A small image classifier, trained from scratch.
Model: 7.75M parameters, 64-pixel images, arch resnet, norm groupnorm, activation elu.
Training: muon at rate 0.017, 12300 steps, batches of 128, held-out accuracy 34%.
Data: trained on crops of objects in photos (Visual Genome), 123503 training examples, 12.7 epochs.
Rows from block 4, named by matrix and row number. Rows with one number belong to one channel. Each number is 500 + 40 x the weight over its row's rms, rounded and kept within 0 to 999. All counts start at 0. Numbers have three digits each.
# convs0: first 3x3 conv (model.blocks.4.convs.0.weight, 192x192x3x3, standardized in use), inputs 80-89, a 3x3 kernel for each
# convs1: second 3x3 conv (model.blocks.4.convs.1.weight, 192x192x3x3, standardized in use, transposed), outputs 80-89, a 3x3 kernel for each
convs0.99:464483561443460552502481559493520563504535575520576618520485517474436488461387463485563560498519541479459490505509485480490480478471468510522552498425458521445433485503499475483473472488507446445422473500507475496462505545528473475491486514509511522475491503493479516489
convs0.100:492505492497539474488544476483543544543561462527504498500518566551469561564484469560551540517539493484539485465525498467546477469487466521576514539577542537576509484482507476518484486525481483495481534532488471548473440552536541580436543514435526581547555602538541547521
convs0.101:461464458409431472466460503527477498486481550488513528524532512493512516512530516504525514531515524514494527524525530492483517461468477521553527522550568508507554517530525527522518495490499522518540571584589562584582500475473495477476559542525461458453440437432481491502
convs0.102:481501479510452475572535526450490479540469450470482490527550520487596558494530530508517472562556523525507483518523497488477466500509470517501538594574538513569550506495472504511508510517479414443464466425494496490445549556557522501530505494489462483482433488461442505490
convs0.103:582529465526520558543551474488480515516515501522546459503491601576476430558504460479429550501509450449504498499543511472522564525501540503513554590537512506537502531540520507520533497488541425588375490448564588532526458530420483477545513455469455450463496467468527500505
convs0.104:516538566570546544547540458495519576442543542495511466491470487499541469511586523488551446514573452547581476488524511529492508538529504535560495558618507502570468502503545517476537473474524530516509564497526567524526539495484550535551508501481497521480519534505530570527
convs0.105:473540590585490438400572584515517446429461514481498451512503540492497505479560518487480459387520561519476428512537485557516482453490493467522504494498556489559556527524515544513489526537524362514576599514388419489543490490508499433438509550469530526464519494498512516519
convs0.106:489498538519493516503488502552563545498519514511504508454467458490458548446440519393481465472471502429467487520503521479483501456486507525543535484549545468497549489554549513551540457490504551536521452475472521540586524501498508510491490478471448461424553556553554542508
convs0.107:529556562507460501586538531488495509511508541500502533571549540561567532517548546499492526554531536480498501502503500484502501475495492507526516505538539453489509524519499514507477498491462471542494555634570538592525465481455504528496501529498489464472505484465505495484
convs0.108:490479465446429461481460470519502451498470455521533500572575562516507500507480501500515489517531523493487477501499484485481469466456459522528559460475464401433458480510514509517523511507508552505531533498529602596580506468442529494472541513486505522501490526495528523505
convs0.109:496553607608505554434553596504485590461540599484483574522528518503539414540514415545524534544515560489461534462501519510483504507505519494538468439549485457475448492504500501512474492515515421430451450437521464508562459503534542490520527481498488443461531516464557504506
convs0.110:539508485521531527504459464601583563576540529498489432483435520522457503430477542528522543573538492481503520502529509479535522499526529444509508512519476443455473506494506498523553478494521499465515543478467543470455542626608506520526514508516476455429468454464532536498
convs0.111:458472461546584592492486475542499486457462475466499525567522523524492479529521508523503479538568545482486481514498498486475485518514523484520542461498493412409412537538524498487480495492494489508523510547518442494472528507517480476464503505492548543563467456482509521525
convs0.112:572536426412471558479528497384505568480497504548524465486463469484471457524515474539497444501508589520451582519525491493538518461535528522546488470360546477473497509497482464465516482511527459494500458443549539473505477457448490439534528567642446483481428473463433454456
convs0.113:459530581490532530495525504517519532537530524547562569525544486498539480468554513430496498551623609459527530537483518524515486507488480510449466507460452482467419493452486507473486528530553591546554508456456427421527450445480510568520505517487434434415464461428449480494
convs0.114:508498540543581579558551566520538530491526535483535522542561557509550556522502567490515492531533520534516490485458463487450479503494505503574538472506485505457485499497505498479518495484535486475451502486514517513556503500503495503513499507520550546548494499519508525529
convs0.115:561591461564534522478471528513505436476448478470489524487481537493481537495518490509512537538516534537539505503508502459472479485503494497415508477440508519542511486488496519509503536513517503536450523495464486483558483551450540444395517452528478487519459493543506529539
convs0.116:487502552502516475445500468405411380453434414475420437469473497473479492496481515496540516506561539545573523513480466521495473499502472507554490470476496515456447494514510512520505493509480423453444461470470533564512438462455464528501531565478526541519506518502518526483
convs0.117:560547499545530505507495555504466498483476505478493542481492451464500454483484447530502512529512508525514535484513518485488496486489481509543465485542486496507475484506484475494469492495473508474491561484471607539509500480512475462471470462446522457396509486408502504453
convs0.118:562528479471542490510526514510490452515466519490493509445474476557518504553510526500519502523582517567626528492479498508485482531462478497488485495533505508519529500500474478473472491485477515502563489609538568579552553522547465480445582507522530470487503480475469452437
convs0.119:486469495450452496571471463469492518459460524499459597510509480522531532467510500489532538566600588575587506489497504485496487538531507528491504507461401477455434505520553508491490491458469473469504422460475462539486534506555482494520502475528441498501478496559488485520
convs0.120:582494481513419461449428576512535497467530491472515475485481530516488460480425457531517481486478524519523517508519537530536516518532528516518469535548526538500493442476516449460488504561551447452448573585526548521511490461500437493507474499531453472495536535519454449496
convs0.121:502484480485498488495541532499541480517510478515490458531537501501552474516512491505498476488494471500494491509491470504489467491482474529501539481530560471525567508493482493486476497493485521513447504488465493437462505516496500483477483466444536533471538520443520502439
convs0.122:507532513512529491522516469554520508542482478542478474558494459561530463531508468549529506492501497511478510470505512467489525500535508501427444540457400605498414433493501455504479467519496365474547394456549439484540512522575484518564487477534473495486573517507607523496
convs0.123:506598556442540522476471449499494489443470487491476445445448491513467497489524507471554535467505494517500517512548516524541513468460450475508445508479450514498481526512486547521497505478499468517482512550529519511515459549482441517508498523484510524517478494529441451480
convs0.124:525430526565501491562563537520512497520498505509453464483437541540508470467447471451472395540549512477500452530530489523555509508522480530568496527476507551507474480504506480565534458527484587530541570565589553548545493564515465580596452483529519573559522607547513546492
convs0.125:499540571498530590435448513482437433503533524531487509483473405496485492481401434506487493532496432527496433530516475518492462515557519486582534522524539540518562451471473484497479510481512496493500519497480487540442513544521614541505543561518490448485500475530433480545
convs0.126:512454444520492496491568537506521506479484510528545515475545529405492483464478474530464541540441554551504522523509497503507499524526561491426552557477563620569597468534520458491492506506501462457476476493519425423511493506571492516556516524523524534574534512545561547563
convs0.127:463470495472409426502490486458477498511490458478490498445475424485529520529492536509482500519508519481484406477506510511522512498472497556584529537528569413368402480495503509518507522547526471540470532545577459386478474511498546520484494451478441453453534533503523529511
convs0.128:476489556524490531457528591483460445551503518521484530510483495493494482495518522522529510431457489432461520484472492536531493501503508572498528567567532574602542490454427507496487500486454589503540486519493524531560512485488528499450546507497530480423483471436504501478
convs0.129:469466467461462495436486537498490449477520503489545526523493510533484466505477453521519505455486489415503537499512524503499519488490513501526544467523534463516568519517515521519510498488484526518507482513505480501533510504468498512480517516506506486464513497475490507506
convs0.130:478457461564588428474545432493493472457475499397410467519486482477456550522484541511500480485506483572585530510523525494501515481499500559498526447471653475476647494475506499494506509501469451496498538503412516595387480473472473471461467530455522498459489495498450486481
convs0.131:525610548502581541528560590465474534467503497447516447475473490485496507535515470442510486423522444518532458512518503542562513540548535500527463520475495557500506493483489498487501507502511548582514487542474513466460519472475534482486538488510479478496486512506503503511
convs0.132:574585472540548513390512603580525469492529512586558463499503519486488451480441495572586549539590533493513470486483519488508481483512468541478434570539458514504515488503515511512510488519513501570485443494480486516443442457427514485459530487479526485493527493485542469412
convs0.133:366507586393491575448513640457507463511478493466475510379541492438480497493443514609495463554535486486566546494481472476492500466453502529482442558497451513525526525533515525519515497495504440552468472460491498469517513479513545477506517443476503479493530486478500507508
convs0.134:537519486468495535417464534471484531469475560490528592477448452508481433474473443478461507488498538502494553498500508485495497484486482459490490488510514469483492477492478466492487458478476479481550499522517485523490408483503473474492507494505523503530566535526574568551
convs0.135:566543484525508446553536520395458536459454488427435525505480491501448462491458497478484476459480454497499501478484495536512508495489499552530539516484483550533494509474470488512511516504493347379384308368421463516511465489533542488498489489469482503463491495442472487455
convs0.136:472464492512475504456404482554511500522559522576546518512470432466523439448461506482556498536544522606566492491498499497492514487479498537507483526505432512470382523511477509478482531508495432454512451444500483459534573512502563528457566513434483482452494503513485468478
convs0.137:467520611519469539498447429467463485465455520498504520417484543444459546482473530533567509529552556495540521528549506475482444496518486474486491462408475475452529504494527514491534503492511519430430577522453503522413514531533478532504493478488480495466496515507567569584
convs0.138:450454488496439505542501485531460522486500474479525467502444530540451531526520499495518501488523512485509498519489506527495483498491483463481542486496543466533527478471490487492485506504482508489485458492506476473475524477497539518465506527498472503480462479491495496544
convs0.139:441491487448454502476503533576571567577590589619626590474451451509475446473502444511467485483507489466504493552521498532536503517537498460433474468475455415472493459490496458492488454483458564535536503523510454504500529559521518561552492540552514526503500486473567527498
convs0.140:540551523494548549463494457385440455414398427432427446490488501488486483520504519459468522430484494497509536477471481521509531517562517531564520467521504463440515490436489499518529436509507500502498511540500499523502441479514473537567425500536475468497487460499461498534
convs0.141:608591546591577558492494505430477474489536488463445424546475484553498531546511495546549477520578506535552543508482512521512502460462507519520543471468482430440406511504508514528537471483502489493520480449455466465499438491509531550580460520509469417455498456464494458490
convs0.142:438392425488501527511581546557474440506494424497496441488531491448502528463479483448517499551558517573541512497562499478520511502510515453542522467443518481466471509554555474490492484488496470468516505472478485568507483510457494474451496481438513505450512472430533530472
convs0.143:528546540500556537385411437527464457526442465459413398508499495543574509527554485502477533587524546478499517498443462485432444490447429475495471421462449480480476536578498520517479529514488523479499487550513480462470526528519456489459480489435470495463499546475493532496
convs0.144:585638607534562554529515524557505456516498428523458409492474476519489492465501482487534586453519550540539532515518467529522523513478457461428416448457415482502435476484475485457468448454472505509534516498523520468528481428432493432455502416443491531467471495477489476452
convs0.145:503466540586585610517540596466464414494454499525515504507512433514537545493482520474462453503544566427469530497520538507513533495476547469496464455458437456484452471505509474495506488502525441521557465511612489517541468491461461398483501452494515514569484520566408398514
convs0.146:526469457435476548370481570487469491457493455511483468509510511512453496489484437525575554519526489540497452524508539505475456522503515466503550466461522481475447501457460513490474491489507551594483475551438487581486463506552492499517456522558468503474526560516530539528
convs0.147:441533480574571457597553425503540470525518474481482486461476486452458469462454463475524573443475530436499544508539573475483541474482538491501415481550483493452518458507498503489504522509520490432492453487478545559484510423466506484482543482496542503495514519476559555492
convs0.148:471487484484444437514499513473444464478507514526525513496526499453466498502496494416417415516555505518541528496493482534536520509510487437421498483485486527548584468453450522524534508516505426429397555578578445449473469472454495508465452452458504501489565585568527539536
convs0.149:625555595491494558528539520505525475506511506447483472463472529502487543475431478460505500486549531494580524499506480511522474516551511453490484488432473518490482533503523505542507528541489497490418555548496531527488482533484499553467520567479479521496473468460493521486
convs0.150:531557538502558548523514518492527526492527483541525471453500553502539551528522508556516487545451442496544561482484490541505496496493468603481458459428496438503541481501525520523519502495494596462424522447439486489543514430401421399424451482490510553555525580567461486478
convs0.151:463482502479433389560481377553502485488486437456463455544508486507500523487438524498593531461547514504492470464519525477520510474513518498471473433409491447454539493515554486494548499497507420567484467570538604543439463493502494549522508523532467538591493545582497554573
convs0.152:536539473459542505449496511549514542508483503584492441547522486485501498494521480510566587594551581539562514497507489518548552485493467483444454448459466427440460470472488503530527497529545490461459557571537479524534457459514524554555506481458526543537516559584468481493
convs0.153:503475503516565535582544491571569453531509551454545518423488477519577424509456496522544523523491493499460485528504473476484550488514533529514537505509522489422443499532535503476517492495508511529509473558502515482490636525420499473544442513517465495507503576555503556497
convs0.154:508453468491487527500544576520467453485467444497487486516535542536504518500481513519516477464470442480487458494515491497547537468541523468532606437495566452449485464483456494503485520532521557523526560500531498519501508556534504517499452479490553563554517530535496520519
convs0.155:564546448629593451548534456490446531579476573509448482502493503447474461538529464549524486566542532515517530499468451517546498479508512567539454516465428419441487524494484492503532505505513503470481577554466530502439519437502563502547461467478398431508499532560542540541
convs0.156:502519584402463484454419494528475488514500518514514503537461553521491536433472490454522479457515429489531535521550470537537519495497485490464515564514525537473498494487485528553547503508493484496543514557480540543485522548525556542496556532475548543477534521450504516493
convs0.157:459426487501459556502448455449493519489506493524490504496589502521575505504499515506584510461524521449521511548536520550525501537540496587534490533482491540439437493517535515505504505458429469522481462520522407452458551471513511524528465509461430490507492543489484540477
convs0.158:443538447442519483509517437449526515372452588487494579535522509478528530526518550488472511552464502559502473503573564517540535497490459481505463488458524527472466509488522549517516519533489515593442432500418522468441524555465465532486505477484506471434453523544487592631
convs0.159:550490506523409368488442408552473452533546465464514471521504498520499467502503511521519562508557542532518565459511465499530474513579496500471471497533498479490511514553502496541519493524492491498580464478515514537537503469508528500457501505443553528562536547534506551601
convs0.160:462526482479558488415501447499519543541549513519471518527425469485452436495501479429503410434501432393497436517543500456513482456499494611452469564522475526532469501513498512522501486526520480439517479416468542570528504477537471460469524504518517546547543544573521507583
convs0.161:459392460428464488477485492492533504556496526573552527547513485522539505568537554526538447563581471512498456555537512535509531533519515558609539583577516489475439484506491515516515513533495501514426498523519573561563487483396496479461547504426520477483504532489536582507
convs0.162:515470477521494484477459491461532515500500499440425475480539518547543538527563545523501535536507557505491510502509495518499480505508478477493476499483472504514491519528515507490473472451468515463492534519556438419477526524535514533544478475465542550545568566541535524501
convs0.163:489475461514522479422550620472528467486529495491527512456493528501494515486549506460477530484506507504516502482507521459509521485504527513577560525513506498520517508495491513496487514481472490527482509516463501494511497546471476545454489522462495498526503515557506527568
convs0.164:520516466471444476385432440491446429550521450569524463428522511426521581486506476497501451464445482436438459506518510517534513473522505502487542495501582538500551467514545493522545495522539482531513519550496530524509512509506516525560471500523502566528548576535574601511
convs0.165:488502527501486527485496515476550468466532474496519488518474482518513517517523525504517534506495513466487519491504485505509472533501464539507519477501529477492501505500497509513489516525489475519476520520426518517458461526499475508497489494507511512473528514475515515492
convs0.166:492438440513445492501489510512510455512554564508538504447477542470451461491515478554468500522484526516493514487502481519550509508533485481486499494491542452496519461497477501515515498510519440416427473467515440446538429473488493497530544562589510601589537581547499496456
convs0.167:528531460471423489530444564490501469502503412475504454530471424529537533491512505451460516456476532449443440500482515490499506502530542551535576507490559502527556541519527521548552514525565479507527385404430559581556491500526528509524571532552548546512535548538543537502
convs0.168:506497490512544508524573477477494544439550562442513488450480463498512505475507568511572483509537548493387477504499520483476491477495525533561487504478444497443497544530527497494503466481486474474502434502497507559553510511562431509564474514527459470467517519533461483494
convs0.169:469459468487479493537499532506514511531523565488539623546571554528541536499528522541503486510511509559561568488495487481497499487497517519516527428438467407431476496492496495501511510503510533528557443416457463451485511532535497499512449409457483483454540519518532523527
convs0.170:560408536481389541490426467531514504496527443473508435438486526517541524521550532498475531490468510463524560479466492476495516475519548441488528484499502556547474533504524508492530479487508452516511527538507536557514505484551516478562515451509473494453530530508475487471
convs1.99:531557544556567556467469460499545539514561537544540520491547489470530491422449454575520476566472483478459510457480487457496576521523544546524568505500498517486487420450424467514458413469445509524502471512505433499528492501467471479479438412433453454463538518503559525507
convs1.100:425422502443456476397452451582495569551526543538539553517540582567525565516547491483445437522460457465444455558479521569477545550513549425407478459429467471469516524451497469434437502489498502485494556497541525493538457476497522538494517546507530502513541498534526509531
convs1.101:488504501505524528453462489509466526459469579511518627397418448464466420449480470463464475505469486527512519464474444521532511486473534472471488519489520492471512523511521481490486441442460503457487456433453478502513512526537537530563546506523453442462469456475515528538
convs1.102:510528464521490431509493512544498533530482504518505516423425439468465426495519459467524496527524511566568542466496501459480461499437484533501476554516534502532530518506482523537528472506502444459463493491472482522529526520541533534529491519497499489473502506503485497536
convs1.103:478470484536472485573556545467450478432503523442421489543393548560591431432501518566489553587517504505496564499552568519602555487508477484509377382430448537426487483517554542548595467484485448487498508515518503520551492502477507529526500542553492483525539522534510517543
convs1.104:532506526482491538389357384436472490451479515518504475463477474522481484464544506528488492545514536568515582478473569572501528545479502483444466373493448460492479465483550475518578480471522494493525436424469513521489464511506494530461474484485463442458485455481472458492
convs1.105:529477459508539560489577595459501502544497491482479533596551505510431591559580498482495523440491523454498479552586548522538540480512496441449486534490369369395460466472477550490519519499472533518521517531514517523576461512481458451477487509534550535526538523531529503515
convs1.106:509478491485465489564548533467478478473489517467499515491511508452508498500465477531541576491494531548534585506555583431435514556548485531545494479484427468491395442466449470500541465481496430467465529524534463433511497499505510526533532557539460462465475490495524521519
convs1.107:533533562511475477483500514446448487438468454449488462479452482448465463442419478472502464481512461463506424493435495497418517450388468512469454495443460534508499513491527487468502506482533516517546558520511533559537401436416406477447385453436459452437472465453486492477
convs1.108:525502533501520512518511484479465477450431477472479509528545522566546496525531530491460482472490495483528502433452456512499515523471504474458502519490507572553520552486512543494480516498492462505495522504506496523492566553537527518498563557518493486468480484457503495467
convs1.109:543504507447478530461437424420517420457538398505516446511541511497456478495486438526556559616674564551630567520496451541542441519558535540548505499526535540498537457460474490479449474425448546545540486550531522533486561517573524466523514485534506505494529521493511511494
convs1.110:512525505536542501503497464423419464395387424406451441507509534486518452450490487611534574533475461558473485408518423519503445508521432537511512571545524471528486501496537507478561497490550469471456513500461487502465607594552587601583582555538463455449496510503503516527
convs1.111:553553539548579545394407444509563537494498440457453442477489510485488496488462470606546536606557561563566549465498496553551525505495520488454458473436492484562532493515493449439433401438390442437423419451478439461452498528528485477468459451455538540533502527526495533518
convs1.112:570557586586520510486488542502528468507553525516567495462446559538596454418531553434508481525524552478567511491454421540565537602522526469472557501516513624492503519504498462445446448481473492529571539492571475498493562585534544516520521481463517554517539553524520541477
convs1.113:550522478584603568563512472456461497444496492481566479528545525467467533524496530639626611544549525507459559463506448494518542536584582524595547516545579485508572547522538544536471580540508503493494476492488457458472584585592604566530511499478499491522541528544549521524
convs1.114:472464443459450424450441439526492520502498540528525515478464442447449478436426444519513474575493489528467457438469524434468503461469494469416471466463477518534536479481457497448453471450471566510477557514501566546550558540516564555531495497518506465479556538541555539543
convs1.115:565526536548480520495486433504524533579559541524548543549507432451564476490487455479570585554532570505521556505536567511546504475488530476485456517472482561527496544545567552542562584589589473490525528534539560541544499481509505538487455523535448419472428424485460422465
convs1.116:486470467473490470501487460542467472478475513500501505476541517461530463467502460507500483507535499479481453477570488530515507580539539459536537474512554539510507538496545520503527509514521479468487479535562508593604525544484523532464498519465465419416463438446474478484
convs1.117:478479521535535565518521596480538505516527528522520545510486538495523475486601547487469485461444522507502503475502466465498477454469498513517542523556571443533530511520526500521523505539520438465485478453477448465432476495491483526514453508462483455487493470504469460474
convs1.118:502530514516486439499456453499500506505516496481488494479487478445460430475433477505486467493495514415432444493515455525499426467499475531520488501464493485453407418428414494485542546453506481516569445476486451510501541522550489475537479488537480481465543556531559548524
convs1.119:542522480488480472429405396463471489445492486488513506505520489505440509500480468478552518492555581473543563476521468424435451484482500476442497465454456462462474496477499488470479478429462570558532540561554507541562544493503498507529486456456489483429523517482514513494
convs1.120:517555534484541544537560550518540593519539589475491496447461464472538486516465454578553507553559519538507492448439430548510500571500517551455457572448471541591556439447436445460470442465453531524522595503510564560497504481437468479465494517483487532538484534506508548522
convs1.121:496476470568518518499452506443488500545497485543471480539499533579526535598550537548495545511496507520509516499493522418493448465433453527523471490537513461501516440464438455466471524522519529488505520438458461413438544538533527529500513469458496502526501480499497446432
convs1.122:554550504597576483501500499464470526494508531531483476516556534545465463536564517569524514484514514477467427529493483514491443502466420493524490447537544458509592466466483488504556531499579512487494451461484492496506515487507502492504497486491508516499482499508498527514
convs1.123:488452409511524476514554568472458499419439507399465472534496552527509510512521503485468489489459471474497465499507520533527554489506497400506452414471447457500475418429450417435464484488492523536532496492499540534567526548491484465451466479490482515490480503507528567567
convs1.124:396408444471480460404438426543519508478531497563547506483433455539551470520518564516469508510473493546518534570606616532474484555515501498511443456454454475424460524548533491531547455509503475499481514521487435503479504501472544491453511441426466481477476482453464485475
convs1.125:480523530456511499469502514542525461515502533535536535479618495539537562516485537544525461537506464532517506516572498476544509526518464528442604545515488545611520406504493517498529497509490535547426419484440437467458498512510494509506505501515509538497518534505500530503
convs1.126:417453490450441475493489478476470446477492495503500502561534495481555544540490515484443478530475520529444495573556589615541537522496449395461458474406535531472522529576548547580557519530535502503467435461444473479458470496484485544540484517499495519490499529496490513491
convs1.127:462466463505439452392403388497527530488484508514483548547527618465504463503499506480451464482501511527506522486492529463454493520489548461507455470446482528455527503478502510508503536510504620622600547477491550568559444463468527535552531531538412422432472495485500516511
convs1.128:434456447426491480512498473553494409532514443552542522552506516532506436520490439491486487513514541472564509566534505478456400504472461485511493545505542503496471525575520458469463440434374483476452511508443479458409503495462483505467496509486459494473492519501503541516
convs1.129:461502531449498506478474477449467494479545521512519505549557496495533472499514504464430454499477515461457517534527590535510519494487473497442406527489463559557545438508494433495494450454473511528562517484500529464462491443458517482503487511550497461488494466472515480463
convs1.130:517496520478542546487481512537476506583474541560522593441544490504437566569499512547553482546597498499491437429450528456473452451466500548432524541475447444502493530533520533517511528481452532554566546546542425458572509503537493461512501494504512555552538541535517525516
convs1.131:434431428430425443407400428570557504590557518539587516433356376411413384468495434496538471509545451580541505447457467509493536490483514516476494475463492512435505476477488523500500492486509518513462479465482475496481490492514468451478473420434506525482464477443504504491
convs1.132:459516507450501549477486500509404460486398495481442491433422455484477389477529446513557579444486544512507530479424395512546437489535454487544571560452436512433509473516524478503493505490512541489492523489508531456417502496497509513533475491509510522505513511490536519502
convs1.133:555541487536504477508516562424543508417491519381479483583561538525555559520583562504457513536508521529540528551522558558560590531501549484603511472511461437501475479488434468473482483512451487479470496533520542555527522518523511547549506545557492506522535568581538568575
convs1.134:504500503583540532507491501506504498481486516524491513483519613551568550567563514449475543480452519489475468523502504582491537561492571483530552514539534459557552562504477512462466471464468515480508484486572466467524541560543547536525541515521479424472485451490445430433
convs1.135:496520499517472481519517495477526521469535533474543531505516480495521486498503437475468528515491490421434427521514521442482424421480387497501516464465457420503573517518467523553518512557565506469476526546573532540530509498506505500500467463450518498522540512530519482494
convs1.136:552597528486516465542521473498444437471461456444439446514548541523531490526552531531478479524451537477425563533556537502517506541566546513491573541488496505489383442406433452436408493469484495542469535543511425461478549534521525495470516488465537522473542525476517515448
convs1.137:502485469485488474425429457467519524536583552514516493536581566540566523549531558497495535521511551493484558518459421536551533500463484538550519514505608521500528503511510472525508513542561520531500528468440530503508469489494455475474440503461439450455511510490513506483
convs1.138:465509495504497500523464442465509490438498508457475480504470538598523575513490521514482549531482527537510504563504511489476498530501534536535515519527459489537475542489510532490505522507517489496576468423464470416437563597523598553556500473528513519522534522499502515520
convs1.139:469516512480505507538563587396425454443507454517555414533532577543524527530525474512477511484504539493526538498524475496499487518538475508522519447483452465537496511552559523538563512517543477468468470488504503574543500499516540555529613602582509483456485496485464500494
convs1.140:442445485481464491477499530426530528475560556505535524504502490512497493410415470503444475419436520449486552421447455430436431527420471500520513398477526452455482472489494520510538442476423492555523505504510407449484508489435499486474462463456485512514555557550555545548
convs1.141:452462459512537536547552526518506516510483539490498584483471462502507460476474398549600560557559480486496438555475520414453411535505520533525507479447483479511509457540490526508494543524468490503487535528515496466510449462422518525509552562530557575546595614610557584605
convs1.142:617609556547509471470452455521505593481520534494467475421403447437456460421500477499515443532446422477427401472500452484514458470446433501462465458584512443419505535490444532513499471461468543551548513497555522518528443473477418385400383409430520504507536533537524524546
convs1.143:446443487554520522512526548485508549451554539459528495512531526486527546495485485550622476490545443516573514557532550518507453505482503510558503457517498437456530452489446487523482506502481490504532518495517500485494533532489528518489536521509492510526552559572540547545
convs1.144:506491458513487481539532554519583541491599517517566490559558560507513508547561502459535492508517483573594541572633536518573474529617568490461453424449468525591565476490483514534487497479448469482469464474489496478489478468488531537586527529539561541523527512518482489515
convs1.145:497499536498496502451504482516547532583561521556504511497516509526550588526531553436435424445481473571559482520599555549559553490513565477474471459490477497530519479487512477472510524437483443525521508532529493532508533496469517508516478514486527592569503555552477538533
convs1.146:579505480529557540501507495532495532587502539551461509555505530521513555489448526491530485573582579475511476562523572554493478536498496462483540503444484597520531547579528541562475506498396507469489523520560522440463576566506611573565543540532512504472533506497505475472
convs1.147:574614630500514586437382430550477545538536496602547489507543485513484516508570511571570579491548540522600529605528552569538548511530507523529535547543394483574468566566541515597575480501534518496485479469503457466523520546534521502492530497459494514525508522519488504502
convs1.148:541567577557528561509515495570506529569524565583582596395427485458434487454498482500535482477556491534564529470502473516497464559544588566556593513535564497437514502505486442442469478457472582565553535504519538513559478498531507500507519517489484479475450468479400404421
convs1.149:517529551472482514475471474538545589548567582493534528536570556496556589496519537508602536604598582562542505485558584408437477489506493459505532502475424584567534475448411507467448503446425531519447532487470568544505560530455576549497537561532569571548590600543507524483
convs1.150:447472457478522508481476492485504478475504497472510553503539494515551544505511533508472454551579518477504425542552500497501519491495516434421468449493463483427397558535538575578573519519520539537539493545542488553502519505468438446468449452451573584518555574539570602542
convs1.151:463410459501471525542541557509538534473456507454442424478548549491542553541548551472457483490523496470436489565515447572531512537521471513544517506502517499471539545517518549534503536507481463514530518529538504480535594604535558557542504509531489491462551567542560578537
convs1.152:472478460534549487521474447469512506471551500516581487491491426447512497536482478414415490437447490428447502551494521557518496488483476484504435549606519515500476492530481462501513427463464474505483500544512506482487527477460552526554517540583491496490505522524523531543
convs1.153:459560562524569561391436458498465513507512525523479481621491501511542568539528540521545515524539518542553544518513495532510549506530550522442534542476593569561575515484518496528491544510505587555536552553487469513476492479494490501498467472449564559570546562512522505482
convs1.154:505518492468510465457472439502503529502534510487470488577603503493488521513492451475511498490495494444487472517527555508515465535523504448537509482443448398419415542534547522521554543510491470543497472525438523515491461437446514447511484453501394439472440472505419476497
convs1.155:536556567489514543421501520486585519470470491471450560499558518469524537472516553503525495541523494510500464443468487515493487530495560500562569467471553427496520484477490485488470563522522541521543545530497504523515555479472538503520499500541499494488526575578512572569
convs1.156:508461479556529478575564529419472483498498436497516469530462448513489481530511525477415526459435521444391504549494404518488388491445408517568552497535547488457546560530566476492562552515559405416458466460468474480464542520526530500503533519507544533585575547596557524550
convs1.157:461484486461513498527514525542550509554507486528459446500479511484510553487466481485468445446436459428477511539433478467431405503454461492526506532480461573521467488507447501510499479527531473489486456446445459436428491494514506540522591590562539506523543527533543511526
convs1.158:462443465519523486566535540503497518480526568452545514501564594492534507445532526486501445432512513507509517508567547495517472535586490523439427502484427458543451529551496506478442538568466457479453463458482457438497484495505462506457521533486456494506525545547521552536
convs1.159:527555504528541475554571519474455523457508568444556569488502495597549539532545526449489507441481483472517528535529546503595572538597521500449566510523580458486535544518499504503484509508554398455433469497517439446497483474485468488495524545530511534557490530550489517542
convs1.160:486529513490484453524463454499440512476468507457490460444442480490543483442476468509527508533532527492466563582561544471426461484507555516454516471517580474559577557528540586608571602600570456510514495521499484500537528561648523513580606563606478495478520491480513505495
convs1.161:525521558546495524445397407535477540464466583475456514490456536480484460471473503525473475480448436501495479519449453511495434551528452499559471487535514505550568477538499426487479471499482472448422496455469466455405546547528480489487498515549522503522523521547514531532
convs1.162:496500493545543551551564588477509474481490471518510484518484462518505534539510472509481529557564550522500534485457491515503567551567602540505505494479451489512480463452503506506509499470492499538545482485522475466503421457477436468476409452427523539533493505540518514518
convs1.163:516548566456488505484489486482589535524552491474484451510509504559521516530514490532493544540551521526558524553535504492534522557582544526555502521533512582555578513472546537530521495480501451499522467502514467502576494539495470476469441445455491490504515520515481473477
convs1.164:496438474533519502525475465479447425528452452522442490460518493453543574485477529462467529488515518528499519526510546473526492495531526473439449512447415524437413463441477519443457526460501525524468502479436453426402513513496527521507559566551529552543525558547494518530
convs1.165:478448452511469466481454460442529564538584545603526525476456498477463445439502448517487463512486454507480469514511486485489473426417472487459560537459519579519552478488461520494483515470472492479468489446482416385384482488463482493420511545484532490507538524545492483497
convs1.166:516494518493484501538509468542509478522455462521446477490498559473528527468519513496464531479470502482454515433446495478518539475490547421481421532496463551441444499512481488524540541529568435468441482499482520525483566584565489512494464514483542540569500498548491484528
convs1.167:476471397497483447501495530461450528484481570515495552500520528491464479461491509515508550476471479502545484461491546448502549503498538503506556461440510531520597502520506464503463472494485450528517411502526429458470478491486475455489458496524485487490532551582492498542
convs1.168:517461458511392403465450453480525517478542489528526479446510475457443533502388453592550580553506507504462500520505497559533535520509486485494436540577522504529464541508525530519548546523571424426429518493512484496516589574590535547586538541559456459463476478477517494485
convs1.169:487560572445467505436421450498478451479472456521527518441478484463460441463482481540530516518534508460487514541512494561597553506552529499465495409355393489438490480496468471520513477507492502516530514505498509497501564543558505477496495464513492506513502512510493471483
convs1.170:502482489529501500430461440493491500530504529564516553437438482492444471518498496463465460490540455500537530592532518561542526458404453525487535516522519500500518514510473522497483534496446477447446497482530538543571528545573519509555533521528522474495518503513518500544